Weights of a small self-supervised image encoder: adamw at rate 0.0019.
Rows from block 3 of a small self-supervised image encoder, named by matrix and row number. Rows with one number belong to one neuron. Each number is 128 + 24 x the weight over its row's rms, rounded and kept within 0 to 255. All counts start at 0. Numbers have three digits each. After the name is the row's rms in percent of the matrix's.
After each neuron's rows are labels from the 100 images, of 14976, where the neuron reaches its largest size: "top examples" is what is common among them. Only what is clearly more common there than usual is listed. The data: microscope photos of single blood and bone marrow cells. In brackets: how many of the 100, against the usual share in percent.
# u: gMLP up (value half) (model.blocks.3.mixer.u.weight, 384x192), inputs 0-191
# v: gMLP up (gate half) (model.blocks.3.mixer.v.weight, 384x192), inputs 0-191
# out: gMLP down (model.blocks.3.mixer.out.weight, 192x384, transposed), outputs 0-191

u.341 081:154137139120135151127124140140094121128145127172088089109171113153120094115128137111139124123121132091139159147140142128130108088087195099117148173136117076154104137137174122141129088107123084134121111093135137151111112166131088094108119132126106101144135116129117116165120099151072150152124147130121124126149135126121126108126126130159103140130117125135082121126114145187169142095167134150154111114138135111143151139116095124136111141175169138153144068128145162100123158163147107122139104106087151132167180126148123128149094081117160166167187107147154121127173136132126146134
v.341 093:133152147141150139139116159146112122114133154132114127130140093154115119147153112114149143121139121127130160152128155167161140118129136095169160134173116104191122146160134133146134171120113126128159127133163150156155116141087130118127112137138125130131097111165136186132172110130131129202103112150132127142115157141143130145158162168121144110134172124163126145097087144127134129138162173138149130118192147119106134124133094145137161100139149165200164136118131131126122201129127086119118151073148140146123129147096147142135129123132155184154154091158135112110141113151161167147
out.341 090:100139123141114081131082138114168135093112148092143164085120118102117152138131116111140141137093112151110181146116135098091107090102102139141141141114117106100187139182135134099115160125146154136109135125107159158159129106104136144126119157147144116090067121130154114115111111132127133126119099109111100109145135137121131151081129129132114114113181093141111133157169157120139116167137073122110138077154149143111133137107162130128139134063154114145144128118109089067108139180114122135118139125117157140085137153155120163112108142129125181080138128148121143084108131154129154119
top examples: cell type: lymphocyte (35 vs 15.3)

u.141 086:177126113145149109149101147113121141075131140156109088143131142165049116094185117122147134113099101132163168123102146138139119118103142139133112131146128102192110145137154114134134116110133120127130158091161136168139118147132112136076096147127132133151132126150122137167180095106106141181102106131120157097144156095157096111087171162182117142109147119140089119154155141153156169127142129156150125119131117106150105149114129136156153122130163149158141110125158160142127115127174115093128136151163147137126168120125164117135105128143139178125150125111161135112088124151160117116
v.141 105:164161151138177140141129172151128100094133176131122111133124116166088119143189100133149177128127127135123144163136161169167136122121135123143169143181107113183120136164145140157139157126133123109168144127146176146126128133085110137123118118143114110146078120150141158133174130123116133174106129149144124115132137117158143142156165171130136090129167123166117139140087148125123149121163148142152144120176142130123121140142104136123149104149136160187165118108132135111122171129140081126131144067145146139132120159089155132122130124135134166142158089157145117088117122145163164129
out.141 096:141108141132173138114140061133088132123102134139085118121115119155128110158127140104096147097148118100114143085143153112099157070194146076137158089138085139076102152129107120146137125137164099108119091102117090127106112108138142139129120127138088130136143134112109127141119142114157153123139079084132126116114127131162129149126162097135119145116104131100103158085084135143134130121112152069133107128150143133130135145136127125142109110141107154123171161133168129097123133130106139144154083103129107134151192130136150090192090083139144116139120144111152149125132150105157153111
top examples: cell type: promyelocyte (25 vs 6.4)

u.362 106:097083145112109117104105106089116143130103104113149159077134101114136172112139150129134119158118115108107087086099098116090093182174090109113105117113143131107165130112094129122143089152127172129130141141127122104092147103135103154151119130127130163154159139120150120089110129169158131137090135124110093145084146084162145108134088146088097147074126135081152144088132102110127102099108092111076084112137124121133104128124155127107142151136113129109088150137096147102157089134117167097132121116097116140115132135149095139108145109120112112094123124103075113117120123129131128153
v.362 109:117111159119077116114059118128142135154120103138134125089136081113158147095099130091109113135093117116091141108109083148138113144142133064144085106114117097105146130130129126128124063150100139165147117095118114094113141133137139084142124106119174121154158103110148102133092106173141113160131138154126116157117151142081149135126104091093104155140098140116150134126082116116125119103134148126087090053103123113114122125103133104126141187136126123135096123152133130134151143105120155125085098124096110151133141100144074157109113101128111113133138112127095134128128133117105137181
out.362 111:108124104122104111104119089155187141159121164137126123134118084130197160124131129139130122128124143119117095138117066115104115140157112123171103113122139130104113130124127133144145120128114138185132121107091154112160129169124174080118124124115176123129128158151165130136106138138156124155132153151142143172116192148083121130091135123096139146134135129125124122155116112055126118116158128167134084118137133151113095122132129109126166168127138167126115145158102122130122139119147160134113136127164135143123139138140064140135120133109116169160149099125064128127135132120085137203
top examples: cell type: artefact (32 vs 9.8)

u.270 106:126096129094162147132138129136096155122121135144136126121142127142111111043140140099132091103097085139133142127093139138127101154140136126145143115172143099168122123143128102148104072080121130134108137072117101156088121150100100089122107148143112161132115133136125144130110095134136116153086140104111137129121154099138136103108129147111078163128125093115099113108144132113208118094166145122159146117166125087154131120111131102143136129144169114134140116126121142136157134111153141119114151159120168125109201114132134120118112051132176139154148146108114088126138093153143129150
v.270 107:123157163127103102150097100143145119120116167163119111071103069122158137139099111089096122135125100132123121121098094132139126120133145062119119116109116112102139128124144131168112133130141125123178108126082109141141133139127144085129082102089135140160165077107165122122102111188128143131127090118096122126118126141093101102126098144104110150127123110124136139137120127102122123111117116133105077109115139165110102099144108086132146128115124122135108115107127109124101177104144155137068103084108121106168135091111067169102148140120130143142109087131110158119127127104110114189
out.270 105:139140099124117147105128089138129164157152101122136130108104068145132107125128140128092129115098114156173124143122089120123142088124106107153109120131122105115140156127125153095161102173141151175126158114140148098147124150143146130124115131142165097115113149119107112121117108123116145142145219125122149194123155120103140160150149101140132109130168135137105115164105142082147164094152135108108106188141081128123151171150117116139127123140138104142114131118075148188144139110127117146138189105142129097175148143134090140118148112118091158178169151126113135115144119141138137143
top examples: cell type: blast (27 vs 6.1)

u.253 099:126103171125120107165123131118126160110118149126136138091120128121142156055144150111141115137075104103107148138104115169175112151146108087146110128126163098123161151154133079176115087107124126085127164104166127135130137137113150123141124149143137145145133101122148141124107055127136136142102119173124098111119162152140173113157130121115106170112118133093133102117134114111138117124138131144132126092132111060147124131107161129103155152145155117156103154151127138143175119142140136111128147147103177140082208111122119157090143103135124107131118137083091122099122118110155119145
v.253 084:121165129123152135128123133131123108173145132134123122121111117133152134149111125106098145159146139161161119160131148141130121090111124152102168160127109154125123146087131158126137160134162123157139097154101107158120131124148099140148109123089086140128170127162128113121110143151091119116150099079146158133135107142147142105103105181155111106107124141145123140131109157156114113139124119086119102163135155196137136105164104090125102083105098113113127121093098123103084161109126131128140076083154115086205113169175105083143105137087130115141104141156172143145151150143107125128
out.253 090:081110093130145138121139126151099168170144138120095128102175134120146162125133101130146127135116140143124119161147149110114104139126128139150123100076132139118146112161131130126149102089119144156127093129171148082095115107123136113153103120126156110144119134142112144148149164116100116130146173129105139173159163135108161092136168113194162146126146106123132034167114111137137165114159128110172144155132138106122181120111113104125094082177123080128119143134153152154096146120140138145136174116071124128158130122151123138113111158086116125126120162139146102106140112125108138120
top examples: cell type: artefact (36 vs 9.8)

u.213 087:169162140141134146126089134157168094094176141127133121144140112138092141126145154133119150120122151125136211154142134125149182122132134131108117164124141109146145136180146172101137093133136135110136174124113144120149141157158149114111123158110160128116122119129139131136141098096113131149151173175177120129112124136131111159156133120128134093167168144170132099153114120174146148147110132141138125125125101120155135167145135147108137142139164156131147127097170151120141130118135066158144135089184144151177151126115124137135128135141131141180162067097145166140169136107104139109
v.213 107:109120150115109108153141084160113107107107137125117116098126133120160105111074115095114132131126136115111145104111066103106110138133136105149131128138098119108110108120143093123114091137114121133130101109075107132118084136123109061137103110112147119130151095081157097119083136160140090119134065134081110097123153131063104115121111103100110182143096114108125163110130140093125104090126122127123105075093145116090118082118113126129147141132116148113117121130142083134136135116133174101063098108104115130119135079122111150109143107107111131150144136137115125121115111126098100182
out.213 097:133125146102076120107111119130127133148126112116106147102127153096162113095160130127146162126152109136122138148111102153126102146136116078104098117101138151121163127151152132125132099124102096128152111118136107142118138075159154113126142122147140124165165139161110135136129098114165113097116113149114179076097107183154152138083100096130136119119104154187139086164147160134137111124078104079139118140126149112148167122117170114128138141154135131119114107109115093114168151154116134110146161131158122105168111158124144135089100135088070094076118187140142155142119142114110103126
top examples: smear: peripheral blood (74 vs 16.2)

u.278 120:133181156133133078157111131124143130119121158157141134103105104127079141150106140101111116161120082157123087134111141130144109128133139091134104139097135103108151125175141137154136169102161128075132121139097106153148171119131112137137156135096134163100125102137169150123126065151143139106129124122093121094118147129150156139140092164094148124093172076101125119146150159129134107147108100105126090148125092154133106146164141116115164116102126099126092123099118108126074141104171130122120085084135144110112157146084109159126171164159123139139114098124105149125112145129137079111
v.278 123:122142143157090088129150122155173128145128202145116130102102085113111138137120144072079098149121095178101104115104102142181112122115140101134104126092113127095146091132134125123156160150157124120120134147119111118135194149125149143107136090101152167097150123154165136153152116157132165126139122139092151140143125134149140178125105127115121124107156106112105129185178124126135130158083108142097088121110106145119091114160149116147169161103132105111102111109095125134113132108127148137124112143127112132128136126096093137153153142142141113102107111130115130157103156105122061155
out.278 103:186113118105139135115141121135171086063132104128139121149151154144079137138131147127104143123122117147153080122126146124115139112116129131076080130141120109138139111117142141136103176129130127109164127133120157137187149088147161148116131189105113126191067148133170183133119137150138161154114123147124126085142063125131079127123134118121125146113156146119112081086119123113111147121116129149127112143117119155118125110133164098133118112131143075134133116105119082128094162121109144119158109152165137120132126127153080140100110122093157160109089097136167129142098127116148127132
top examples: cell type: blast (25 vs 6.1)

u.309 084:133131113109169142154133118116072128140124147142124110126113117169093092099154132108169129108106101131156132156109127143098112111109144091160139126124143106149115135135129107165168103068143115098121142109121124162093111154123081104096156165155097139168122115154124099169144114123090108143117150126116136104136156086148163089112152126176100100103139131123105117116135138131163139117143157076150131122138152115135145156095120107138155090153183129137171087121103139131102133124156101128138104136129165121132180131112146127096083096139153133117134133101159141087146070175162120127
v.309 092:197150168153157145121105174128118115099131192128115134126150110156120121145200130118156142126122136132153151163142153186162140111134143105161189143182126108160122147163139151162150165137130123107141154124157142147113123141062099135130105142135114129144108118153136137124183102122121153154109117149131113132138171110185129144144162164137125128117137115147132136117105135132125128140153134146150130106169129109122106142144113136129153114139159175167150136133141159113136155125143080100127142082176123140110130157127121146141131091154129136148171087147136086100135119159138138152
out.309 073:139101137136141112119140099111074138121127104085169128187110089131159159138131134147174140156121126163152168084140090096101104112111115111100147120113163155147112176154166119150143115088155158132115174123162070135130147133127096132130086123129116113143157140141118124085133128153162115123179105111107158128119104077129166134126127169120146102119121130097123095091151118205138140105125136112134121106104118124127110167101151148137106108148131154113132127138141140118124133189139139140154132108116095098136143141161142117147126161153089111141155137079094134103147127112138136100
top examples: cell type: lymphocyte (43 vs 15.3)

u.8 112:138119154101163188131138117119109093144139137123138135098176091182156099129122127140163180118145140091141154123138130139123116121130113135137160140177101121130115151106119143107123130117152134137084110105108127118117085160120102120150090127121124104180154150115089095117102138156118121117150132096168115140100118118115103120129095147099132135150125110139137141117088126158130107106164131157134148127124179154144106157118124116099076155150135156130187118098136140119106160123137135137104125109111143153169132147164103125111083094137154183201160084145118151114182107146128124157
v.8 111:145119143117143194130172108123114119137132161145115129115148119144183112123111139123152154134156154124157139139144102138132116132132122144127175139182113142110133127097146124148108110121112131158075120112093099130109081155076093108137079144117115106147164164104121083130085156179125155116153121100150132145115116127086092113110086138117101156152078117126129145099095136144128121090159120139132120124121135127135088135127118121126088154140134151101176125105152136122124136151119153098115108140129114151158114144184103103109099060125147118188164124121124105137160101153104122174
out.8 106:153116125158142140163103103137138095124148060134125097135124114136126123129129134119122083107107107101135130167130119085127148149111143124139089146113132128129146138153123126158148129118136106136141109157114104137173149153165121089148126155163146108228151118134179144148142156134091117159156124108134097118137170150093119133145151164139135105136093142144120141072083153135127117081127133097136037116113162160134134083130144106152145131140114117115106129137106135123095113109151137102094129126141134128183112087111110111117130139132111174157103111133136108173136133102130124163
top examples: cell type: erythroblast (42 vs 14.3)

u.158 102:139145114157156110117156168117161117151127131123129146120129113119096165152180193158137136157135147119147105142136145135135141134129103159133127146110187120134152146123117136149161124135136139107128219168126122143113150109115150171139149123125136133124153127142143138120163126157117118113137099143142116122110127150178148133140147170139110090099124154133122075147172112130130112134105109126108123156149111159205097165164174142118146097113122139123120145090136190090124101138101125122170141137164161119131134152115150111164138135128108109124106120040130148124132159129128130102
v.158 063:109138140130143120155133081105131103150099136107167147115103074133164133154122126122151094133162100104111086112139137142125119151163093115118112134108135151118123169130106112130090138141133128109094119150132128155119103114113121152171135102150116149130121105136150131103123162142163099140126068144090083094097121119131163146186152124090153086121127153117153146126124105077090090124130129118135108173120139138089118135132123162111151082101112125164108165133132130106094147143121162098151136083113093105092077099090130176109178124139114133100139089153126144118114110176131110117
out.158 097:129102115132130134072156132148134047184134115124096070104102058091091134148107120143122136181153139118144129121133124107151136146116129149156112120124091123150099116137114133126145123126140117140144126127151138102130134152159120154156099110116139160095135143144195162166128137102116119121117156106162138121085129151162193120151127108141117144125158134100124169161145122117149147156137108079138085105116095155113090136132148144146190130134134166127136140114130117162114128116108129114133140144135142149124142139137126121109094120102119117161103047131150142150139121124103162155
top examples: cell type: erythroblast (41 vs 14.3)

u.65 098:121089136118176188148137124100096117114122159115116136099123131158150114107111110102145142110141109129168119109162113105094106111118127150100148146108123123134112153124123072115139115035159104121111098092107083165086126127126090111147100142110064105173169132118122104120125139160091111124130140088107143101127127092096144092120086100124084132105109120125107131110133116175167111102132115127125104152148141136148127131122117097119109102128123121114162127107096124122104137098163148132125092131092157138160154154150128080132110115132156121159100125102133159145115086148098151145
v.65 113:095157126132118087149072116125136117117118082130127129129111146097094150130147120115108100125082092169095116141094129146123106136105126101137077088120144145143144111138116104134154134143106131108166138153155115143119171101158170123110142115135144126125133089144171184146161132111143101163076109147088127088141171122119141130146152129130132120118138148115131128127172151092121121146098148106141071125137112107119136066138133134124183130123116100152094133153117119176156110151104149101148137137109115093090119107084142156116148150102117102080103150121129121175073128115161116113
out.65 109:073164135110179136152101121153083142165143113142113141153161120121180105111138108129116099119151137106181084136112115121160136120130138151111146139160139133102116101140126085124092105079129129146135159148142128131114152155099089140120105136116119122053104110096090127119130117122139075130158132102136110136141132106106156181101105112117122136129090105160115094143136151132167144142156147109163188129089122105125172117115117150147083156185129109160154117122104104126152111122094178118109116119129133122133118102120159092086112123104157123124129176142142138124103109133125149129
top examples: smear: peripheral blood (89 vs 16.2)

u.376 111:128105116121161160118149157110084132128140137142119094135144111173127081084146126155165140088110127115156184126161146118096149107121165130129189145164122109188074125124162126119113104089118123129105105080144128122121088137096083116103117148144100126158094124117062097148137131115099113127115113112167126105136138125121115111091127125142115112137118137132076125094122130160179156102140147126167153122106133112126127133094099133144110126172163149131185106135131129113139123148152115138131137135137152132144155151129154112104081103143153145145189122134143101105169103149144142119
v.376 124:159114135153113156093090139116164140085118129113132153134162166149090159142171150160134136150129159118129154109139120112141139130141124158098111151120149130096148153142125162142142148160118152129136175118120159126162169087160154154148123124135142080135129162113103109113144091103130166116141141168184113137126121123142088138136115114126142124140127153130139096156098106152095140153117095172089137126111116111145134177118157149126111160119115130108120133132146177113160103163136032199153159137153127159129128135167111139140124166150122135118157132097117173137137151108110133121
out.376 090:156117128109163112146152149129094108156152154170121113138080130143121112126112124170138127107098114110166122130110137125088164143149148152121143145115161121160110138142115157092134132109123115102128104115091066186086122118123083147112154122138119146101150139160150086162077115140117139142143099097155144117109108127155153137144128131121155165104132121087159144132097099142142108115117108115143135145109163134150107123151122105138111068150146158068100108119151125129135135132113181153161132126111103138097107145186150070124131136154145111120092139127128154134138178197127153136
top examples: smear: peripheral blood (45 vs 16.2)

u.287 100:136123145105133113133145108105106138108135145174108078076135141113119125097123141071093104162115098127139125093115103130134112112115155095113132102141118097118139119127150121142132087111120097117131137123116102108114131152141096092112119117084105122125167132167157085161151124160091142143108106103093153111150149129130132110074095127146078153063133097082088120142144131168149135126101108141100104124116119146127111125147138084137105116173142098107098053106121133117120125096177139098131071124097140103151144133130072111105128102120150117126109134107140117096111145112137117163
v.287 073:129131135147139141146151136127137133094134103132121099107132150155089128118192151132138157124112134116180159168086153109152140114099156103125116131128134095132131113142149122137118098101148127097161138092147135122109141156159128105121171136107138119167126131147136115169164113136075132160127198147165150105128160158136123109111129115181118112111131114114101117152161162163156158187130116097134171122117142120153191154142141115132138110162155107148171096085148134106157121121179083148134085099107151113143174121151151120112099109127114134104118130113143090100093145127132142130
out.287 095:067163115120131111134126118144124152174134137109141130174114128094137104111105151146153099117122162148161107138099098113131079110120161097129101070127121126141124128101146142150177097116090140104152080142159108143081099105096103153133128155112127122075167135135129125150106123159117074082117110119102131131128122086192203128132131141127106113112127124116089091158129135159136133186126077104103109134118135111104135126118125144121153153126123149113115119121115139126110149115072144152120133144151109149086139112127150106149152173125122094085151141140116138130141104150128106116
top examples: cell type: lymphocyte (34 vs 15.3)

u.243 121:135105155105187152165131131125109113100130143120140142113142139146118122099110141102135112161139088119145113153143126145151123152153115154115158127131156115128142168133130082136144090059110146068149126124130090176084148131097104112134087168144085116132133152161123127111117128144147130145144092109122122079101112092166132118120085147123064143079130071107130124113151129117156107107149123124142127154165139114148117125145138117099101085122148128133127152102142155107127170117171149111148087124118197127100172149138114114125148102163127121147139122099126097089111120154146114104
v.243 107:132159108131107093132124121168147094144141106127107120120083090075127138153125118145116172098153163143121151136105132131107125108125150106147122104124121135138118130091164149113142151155177099180120119132108158089157112154166157109119142101098153188118162094128148140143144130121128094114119149119115116148122143168082133122126144141132161133192132141169135127130118150117118128141104154082121075062129114166129127120099120120155157144115125151124104121164130100156094127129078105109084131099135120151170119119116117120110120152108110135134118107153133168174168146096093102170
out.243 118:044148107126163140148116173125096195134153144144122128113175156160137133088155116107099107115101122132139133129088141148158097147124105117123124111129143099135120133137120096140107097121118131096131135131149132152092140091107098180131112154099088107096104123143087127119111115102139071113127132116117143145148107112160177145110160122148142129130101142100120062159135139122158131108155132117128149147122153089140192138119141133132101153130144111152154136136119131134167105129139187145127140130090130120112143118163174113131137133114147117099110190124142115110077086137150145112
top examples: cell type: plasma cell (34 vs 3.6)

u.256 097:095125094116166148128146120138136139158156112155105090178111151173100094105135129115132113102081121157121184167077143131103120117096150145157112090116143081148097127142153128107139085077156115123127156086088105099146136152146139109086163165126157136119123122139097151161127097130098102150135149133153148134146141129081134115093149114162144108163122118146084102134134113179174163102129147129148137156130127105139177131139114117143135132161160122151160109126149128136136131142148130136126113132127153105141161107118165091100088133129134163170111173123170141156135128129142144116
v.256 139:122161106125131118114126164135110101142158146150103123165102128104157126163131076152103145144145147175116118166163153148129155091102147156122120128119080167144122103089133145115141153174131106163192109173134142145132127124140133141128148113124117139100143127161131156133142176089124097137121130118132158110165113150144161148120131128155138100141134166164126179108133146113083150154129142109150140147159129172071156095156087117169162100139084128132131117106132101155113154119117129123127131072134073104143070153113132110140126142115126132117107142161143148149109110122153168105
out.256 100:136109140100116129121102144142169148115153162115111098115165112122105128101094126135072147158127120157132141091121116151181132142173134151117161129105107123143126121102154125130116108149178124133114107166122120107120186138119151134093126166105146134085123182141109109138117134127109173095070125129107131156158077122139108156119134154128159192123136117137100104140145113166136134124119103157083135101131044121133104162120137114123109140131150123067139145130114129123143169123132109109134119083184122120150121138120129131123135126159112089166139170161142115102165137106119127104
top examples: cell type: promyelocyte (25 vs 6.4)

u.132 093:154152102098188148136139123120109129133125120140131100165124121186068110103161131124146138108105107133148127166118161143147132114113136136138150132141138082161114127172135121137128106091177114115096155105183132137125104130129089141076144139141106144108108130158103144162160102105118117163100142124116136126142146116158151121098105152147124100134147089113069122169130161177156167111144127118187163145129114142139138149125127106146159107166161118174169114100144128129142144121175101124140154132153144133130155144087127115121101097151160170155134115121163121112136107127183121112
v.132 091:141166126139153137141086135172145101085151127145072109110153133169095107142156120129106153109130134142169131142121154136154159083069197139141139155149122129175102123124172161118134161133138120132173129136129137137147116134124126122089126126102141112180081101139151159184149128154067163120136121139142139095142116165155101146155172146176143095146153139155116130141122152152140156130140147143140147133157137138126132132183123129146145118117127120138169073096154109105115135117140125106128137093130129118137123120113152142127088131108148171142159105148185101116119116137139136146
out.132 083:132141106155156152126162158101115092148115107133143130121110107150146167099131097128133123148122126138132107123107136134109129136143123166130114114090116123150147128151111153143086121154142163123137080134148063146103126141117100138129129158123139130143155146158168120088162155166126096106069106125111160098067162112116136155163150147121141132110142123142112108040140125143133113096114080087134128122119140155113117130127178119106138119142130144126138064113111124094122169100156152110100099113129135146089148133135165101094148094136122149180113101156135124118145154152102189121
top examples: smear: peripheral blood (38 vs 16.2)

u.181 088:109124103122115140147129155108094159112111098126144099122130153163107149088158115146130085090077108137104124113123164138103098118103145126124088103086114121174100135140090110144135083101118115102133137112201144139134139101150116123101138146152102111128105093129140152139115118079106112190097112150115134115157139099144124104178126120150118089114112142143106141125153141110145151083128165111151081142130114087120156115112112106136150129147125114131156110154091128130136092127131124134143149180103134092084140128111162174081118122130146094111115141137124072111090101130158148091
v.181 079:113129144150101156133162117125114116159117240126133127097102070169165118115127122138135132148148144126136162123164106144147132127137123133186188142149124123134132144106146117148134125116156122118110112134120136142077094190038087108145110130132136181131152126123146103140123133171128125125166114113101121122132127148122182125143117130126130137128100124120146151129163144118114127119158131121123128111132109126115096142148136135125139121125124178123162132127141129129113138123155137050118115118104128125137103118140120138122101061137126103159160108134134101104124082151128078166
out.181 100:116130134095113130156117114132140110112156167124075102111133064137133153145138149119135131128100161162143123135126115138138146160136109111145118036084162113107097103111128134125137119116163100138136157111156128089126172153144178115158116076120153149094137111122121111144144082151115172150137128122113132147123129093122121134083117131111110108157180163148127080102130127083126131127116140172143148111103099103142126138107109151106113156150103134099109109145095140135112136096112152105138152155105073129156110177128143140134101135183118092144090143114113157155153137139141111091
top examples: smear: peripheral blood (42 vs 16.2)

u.371 093:111099109136153118125111137100096168119108129126116098162124145129102119083144111120139139089091095119109128149128135106121139099099160128161156087139107118156110118151128103118116098093123117140121117095174090115108110126068125102075139171155120131132088114137128133185150123130111115135107119139081116111180190131098128136125140091195154100119123142126128131124099143130165133116120169113173169116115113098093140116132109141151160129151162142115145111165132135153135126127158131144154151103089104112080143113083167123113118129130121152125132174140170101075105111118148124113
v.371 107:106138167088125120143153075123105103129120126132143134089111112109146113130061107088115117145132100124111107097116086119115112141145136107102113134140109134109128120121131099131087104125122119117106090141083110138127121131160100079151093104124117091110165092102145115119100165164154074124137071102085120115107116117081117116126097093097105146135107105103129169113132126095128102101096126125117088099090169125084117082123113098115127119127114128127113140114115075122112156110119178150090090114090121128125121099101109163093151153118130126129119125142124153146126114136096095183
out.371 109:132151097149149112135182090146103146111090114105104092110146178133138122120125158151146161172162105122084116149160146117107156124123099108109135090086140161127120097079160121137143137131136114137119147162132105101113156141115126103161107135093098184144148130168093122166124156145137154145117137084104109130159126089130110118143143128145131097138136122139099100082139154159150157105121122124175135184116137126131148101162110070137110090133138108143142136113168084109135123121170106140122119165176121138117171149154105120129092124131151117134147158157153133092123096130155146125
top examples: cell type: promyelocyte (25 vs 6.4)

u.306 116:106127097138102115120133125117113142157097084117135131162108146149122129118144106148152096081087135136099154153114156114097152110128127114169098123106123131169105136146118152117107127123094131124121114116169156120136102107144144121126156133162157139166110098113134168132125123109131080133105125179133108097121142145096139121175157087144154060177082162163143133122150127101122116112113180103116139131122116104103137142090126161119172122106128139157130138190104106142152119175112127098126186143108115116082116126097171159117125132108088100106147153142129145166110108116155160106
v.306 099:120093160131135172121127091115133133131123179139127137108152106171172138105107132116104085165164119147152131095158097122112124134127134160122123152128115140111126110063116154111100101128114140135113118127083087125101135121066106130130068149105110126153159148109130074125091146190115151123170085087124152138125109115117119095126095136103104155090067110104127148139102108148136115112168115152087088150111156138118097123136143120132112138124120128095124115105159153110113129122147165101132107127105112138149122117169068126122122084135140124136140122108123103093131114127112124182
out.306 100:079138120116164149113099089096119141171116128127128149153104063126154115115115138097113135151149120168147114107149119127104145099156131120116123122124109141105123140060105143120115099114116148132132139123129156110133150152112109150132117173142115109038172127107072110116146153104157110095129146099141131170134086122149134125110096122122106142124140147118122111163128090148119134117135136134087159143116096136112111168080123133092107175119101127082115115140107131123112156147143108157143116127139079120153129130143093095139115141150132079162080139124111168115173157095091145136
top examples: smear: peripheral blood (58 vs 16.2)

u.338 132:108148085130119092133146157083120152146091124093148148132099137114093147117171136136146114091080127135116126142089153139107108137134102127153115102105172152125130157175100119126124129128113148100127153134170137122128144110150132140128144108171163138132144097134157176125120104102162098119108120162106102087113151109140145107164160117129125073154122157158127123111188118099123108130100136104136110120114086103158130134125150157107178094111119142160106159155085123128163110154102147128142163169111127104073142122098176144087155136124095090091122134100127130161103117118151119112
v.338 130:149113151092150168151119089115097107138122131136136136088157098131148098140103122082125138142168116133186119103116106144125114133145127126099163140157128123117135133075139109160120094102119126134137116123086085142091141143130078116132071128109089117152174129117140091123101153177116114121140109085109136139119113112132112085117112182107072157099106077101117134085109116122145116087153115135116121111148155145146096108142128085127107108143132146121139118105122138114091151105119162113099088128124139136172141115156095112116125096116127120173110093113126116117151119158106120197
out.338 118:084162133108128147112150112096124142205119139117140114119084093136154116100087142114135178144127128120136105151096118181078147110125162121173139129114153134150092134131102147113141089120121121161140158141169148100100138187114125121117110141139160128056108134112081140134163118110138078124098189125122133182145124130110145130144103153126118102134122122154136106158152119129152151092136135078116145145110077127095121148107169141129131124103143123112136120170136163110150137141110122110125117138123110138148121101109159126128089125113149065137101159137126135168153128115128121147
top examples: smear: peripheral blood (92 vs 16.2)

u.215 089:095128126100122169123115154124117158150097138159133079106110099142124101095175123145140093086083081113109136111127134113102144106123174105156126118140131103174118125141119128169097097069144102131086159096156126126107109121098100114090146165145135114188092106121105112155121079137126079157103165133097106114144153086137135120143124099127119118119107134127112111116125113128165162084113168138109101144125144124128167097108114094148124098135152149194144098152099137121152111136168108125144153146090159115113159127111143156124101129138139141148138137109139126117147085149117142140
v.215 077:138140149143100096119076140130121148118118146172108116097132125112095140139153107117107091142097107150131108140122144175164147107105136108098100131135108135126136090124142135175141140144113130125210149154145119142110151104096119134102118108116090091156097113166138160134123123166112144155100120156078159127179122115171133138113132118149109105096122138108121140112118133102115159144138125117118133162151183137107154098173119122159180103128126081154108093120133137153124120100126133130147116079132080069138113106080118131133124118107141153075120168115139099118083123110143159132
out.215 097:131141149168154127103096094145104111132099187173125106148134121145123075137131094104128098131147125147134118129116115104111147137154139131080175179134144160148075130145132119116126155112088116150139093114084142122100117138141100099136091142160077150126120142131107121110147140136087163113091105113094094123138085115122125105153143127121099124113156100150114146141141136110113141143164110146112173138123129169079108134121108106126121125152117115098136162068069128111098135154146138145126091129107086129128093156079086119120131083145153128163104121157142130141147106095119161139
top examples: cell type: lymphocyte (41 vs 15.3)

u.276 097:170101096101150172132131146115084104134151106126126100137140111170128087083139128146175152092135134099148143151123121125086132115110122133133172121164129104167080143108121128097097093056117130147096135064150097087114109132099100102125110140128131120176138143118099120131116139125101098126095124109169127111099145077119118094098131132135124128136142117164097138098121121178148129081151169119170124110130135132115129122092113138123105134155151146121183130123141142133130100159152142106106115117124156167135139128144157111126064110137126134147164101112129094116148098163142143129
v.276 091:139141151119135135150141124132110092079162118163108116103139156127135109118117097085086108147124101186150105133134119161147130107105136131105130140145083154137140079086140122116157113140112132133134103154122084171101136117122120110123081117087090093131143142183170145148115159168108149142118095112112190115157094125158092132088115155132096159098111107109101171134181140112114128099124120134139100156148141144098106096179114114140136118139104102117117111069137119132122148104121155095135109157119067129134110127130110107152146117117158113117126133123143108131107099142133090164
out.276 112:083129128115111123144123119147132110099175100104156119086101148112108127098147132135114146145134143110168122152143140115124111132114121099161096116146160107116142106177147091139113149135097102147143179119143183103175117097149197149142130179100148124128079072134128151139109113111135084122106109172138119091143134155100120168122112105157101103183128145140114125100113168130119144124100132092168131135127111122141168124093148157145129113125111130151149151158115109118131103116126149113106146150139129142123105169141163117090133101105118137109145137184156149155088103181134134123
top examples: cell type: promyelocyte (28 vs 6.4)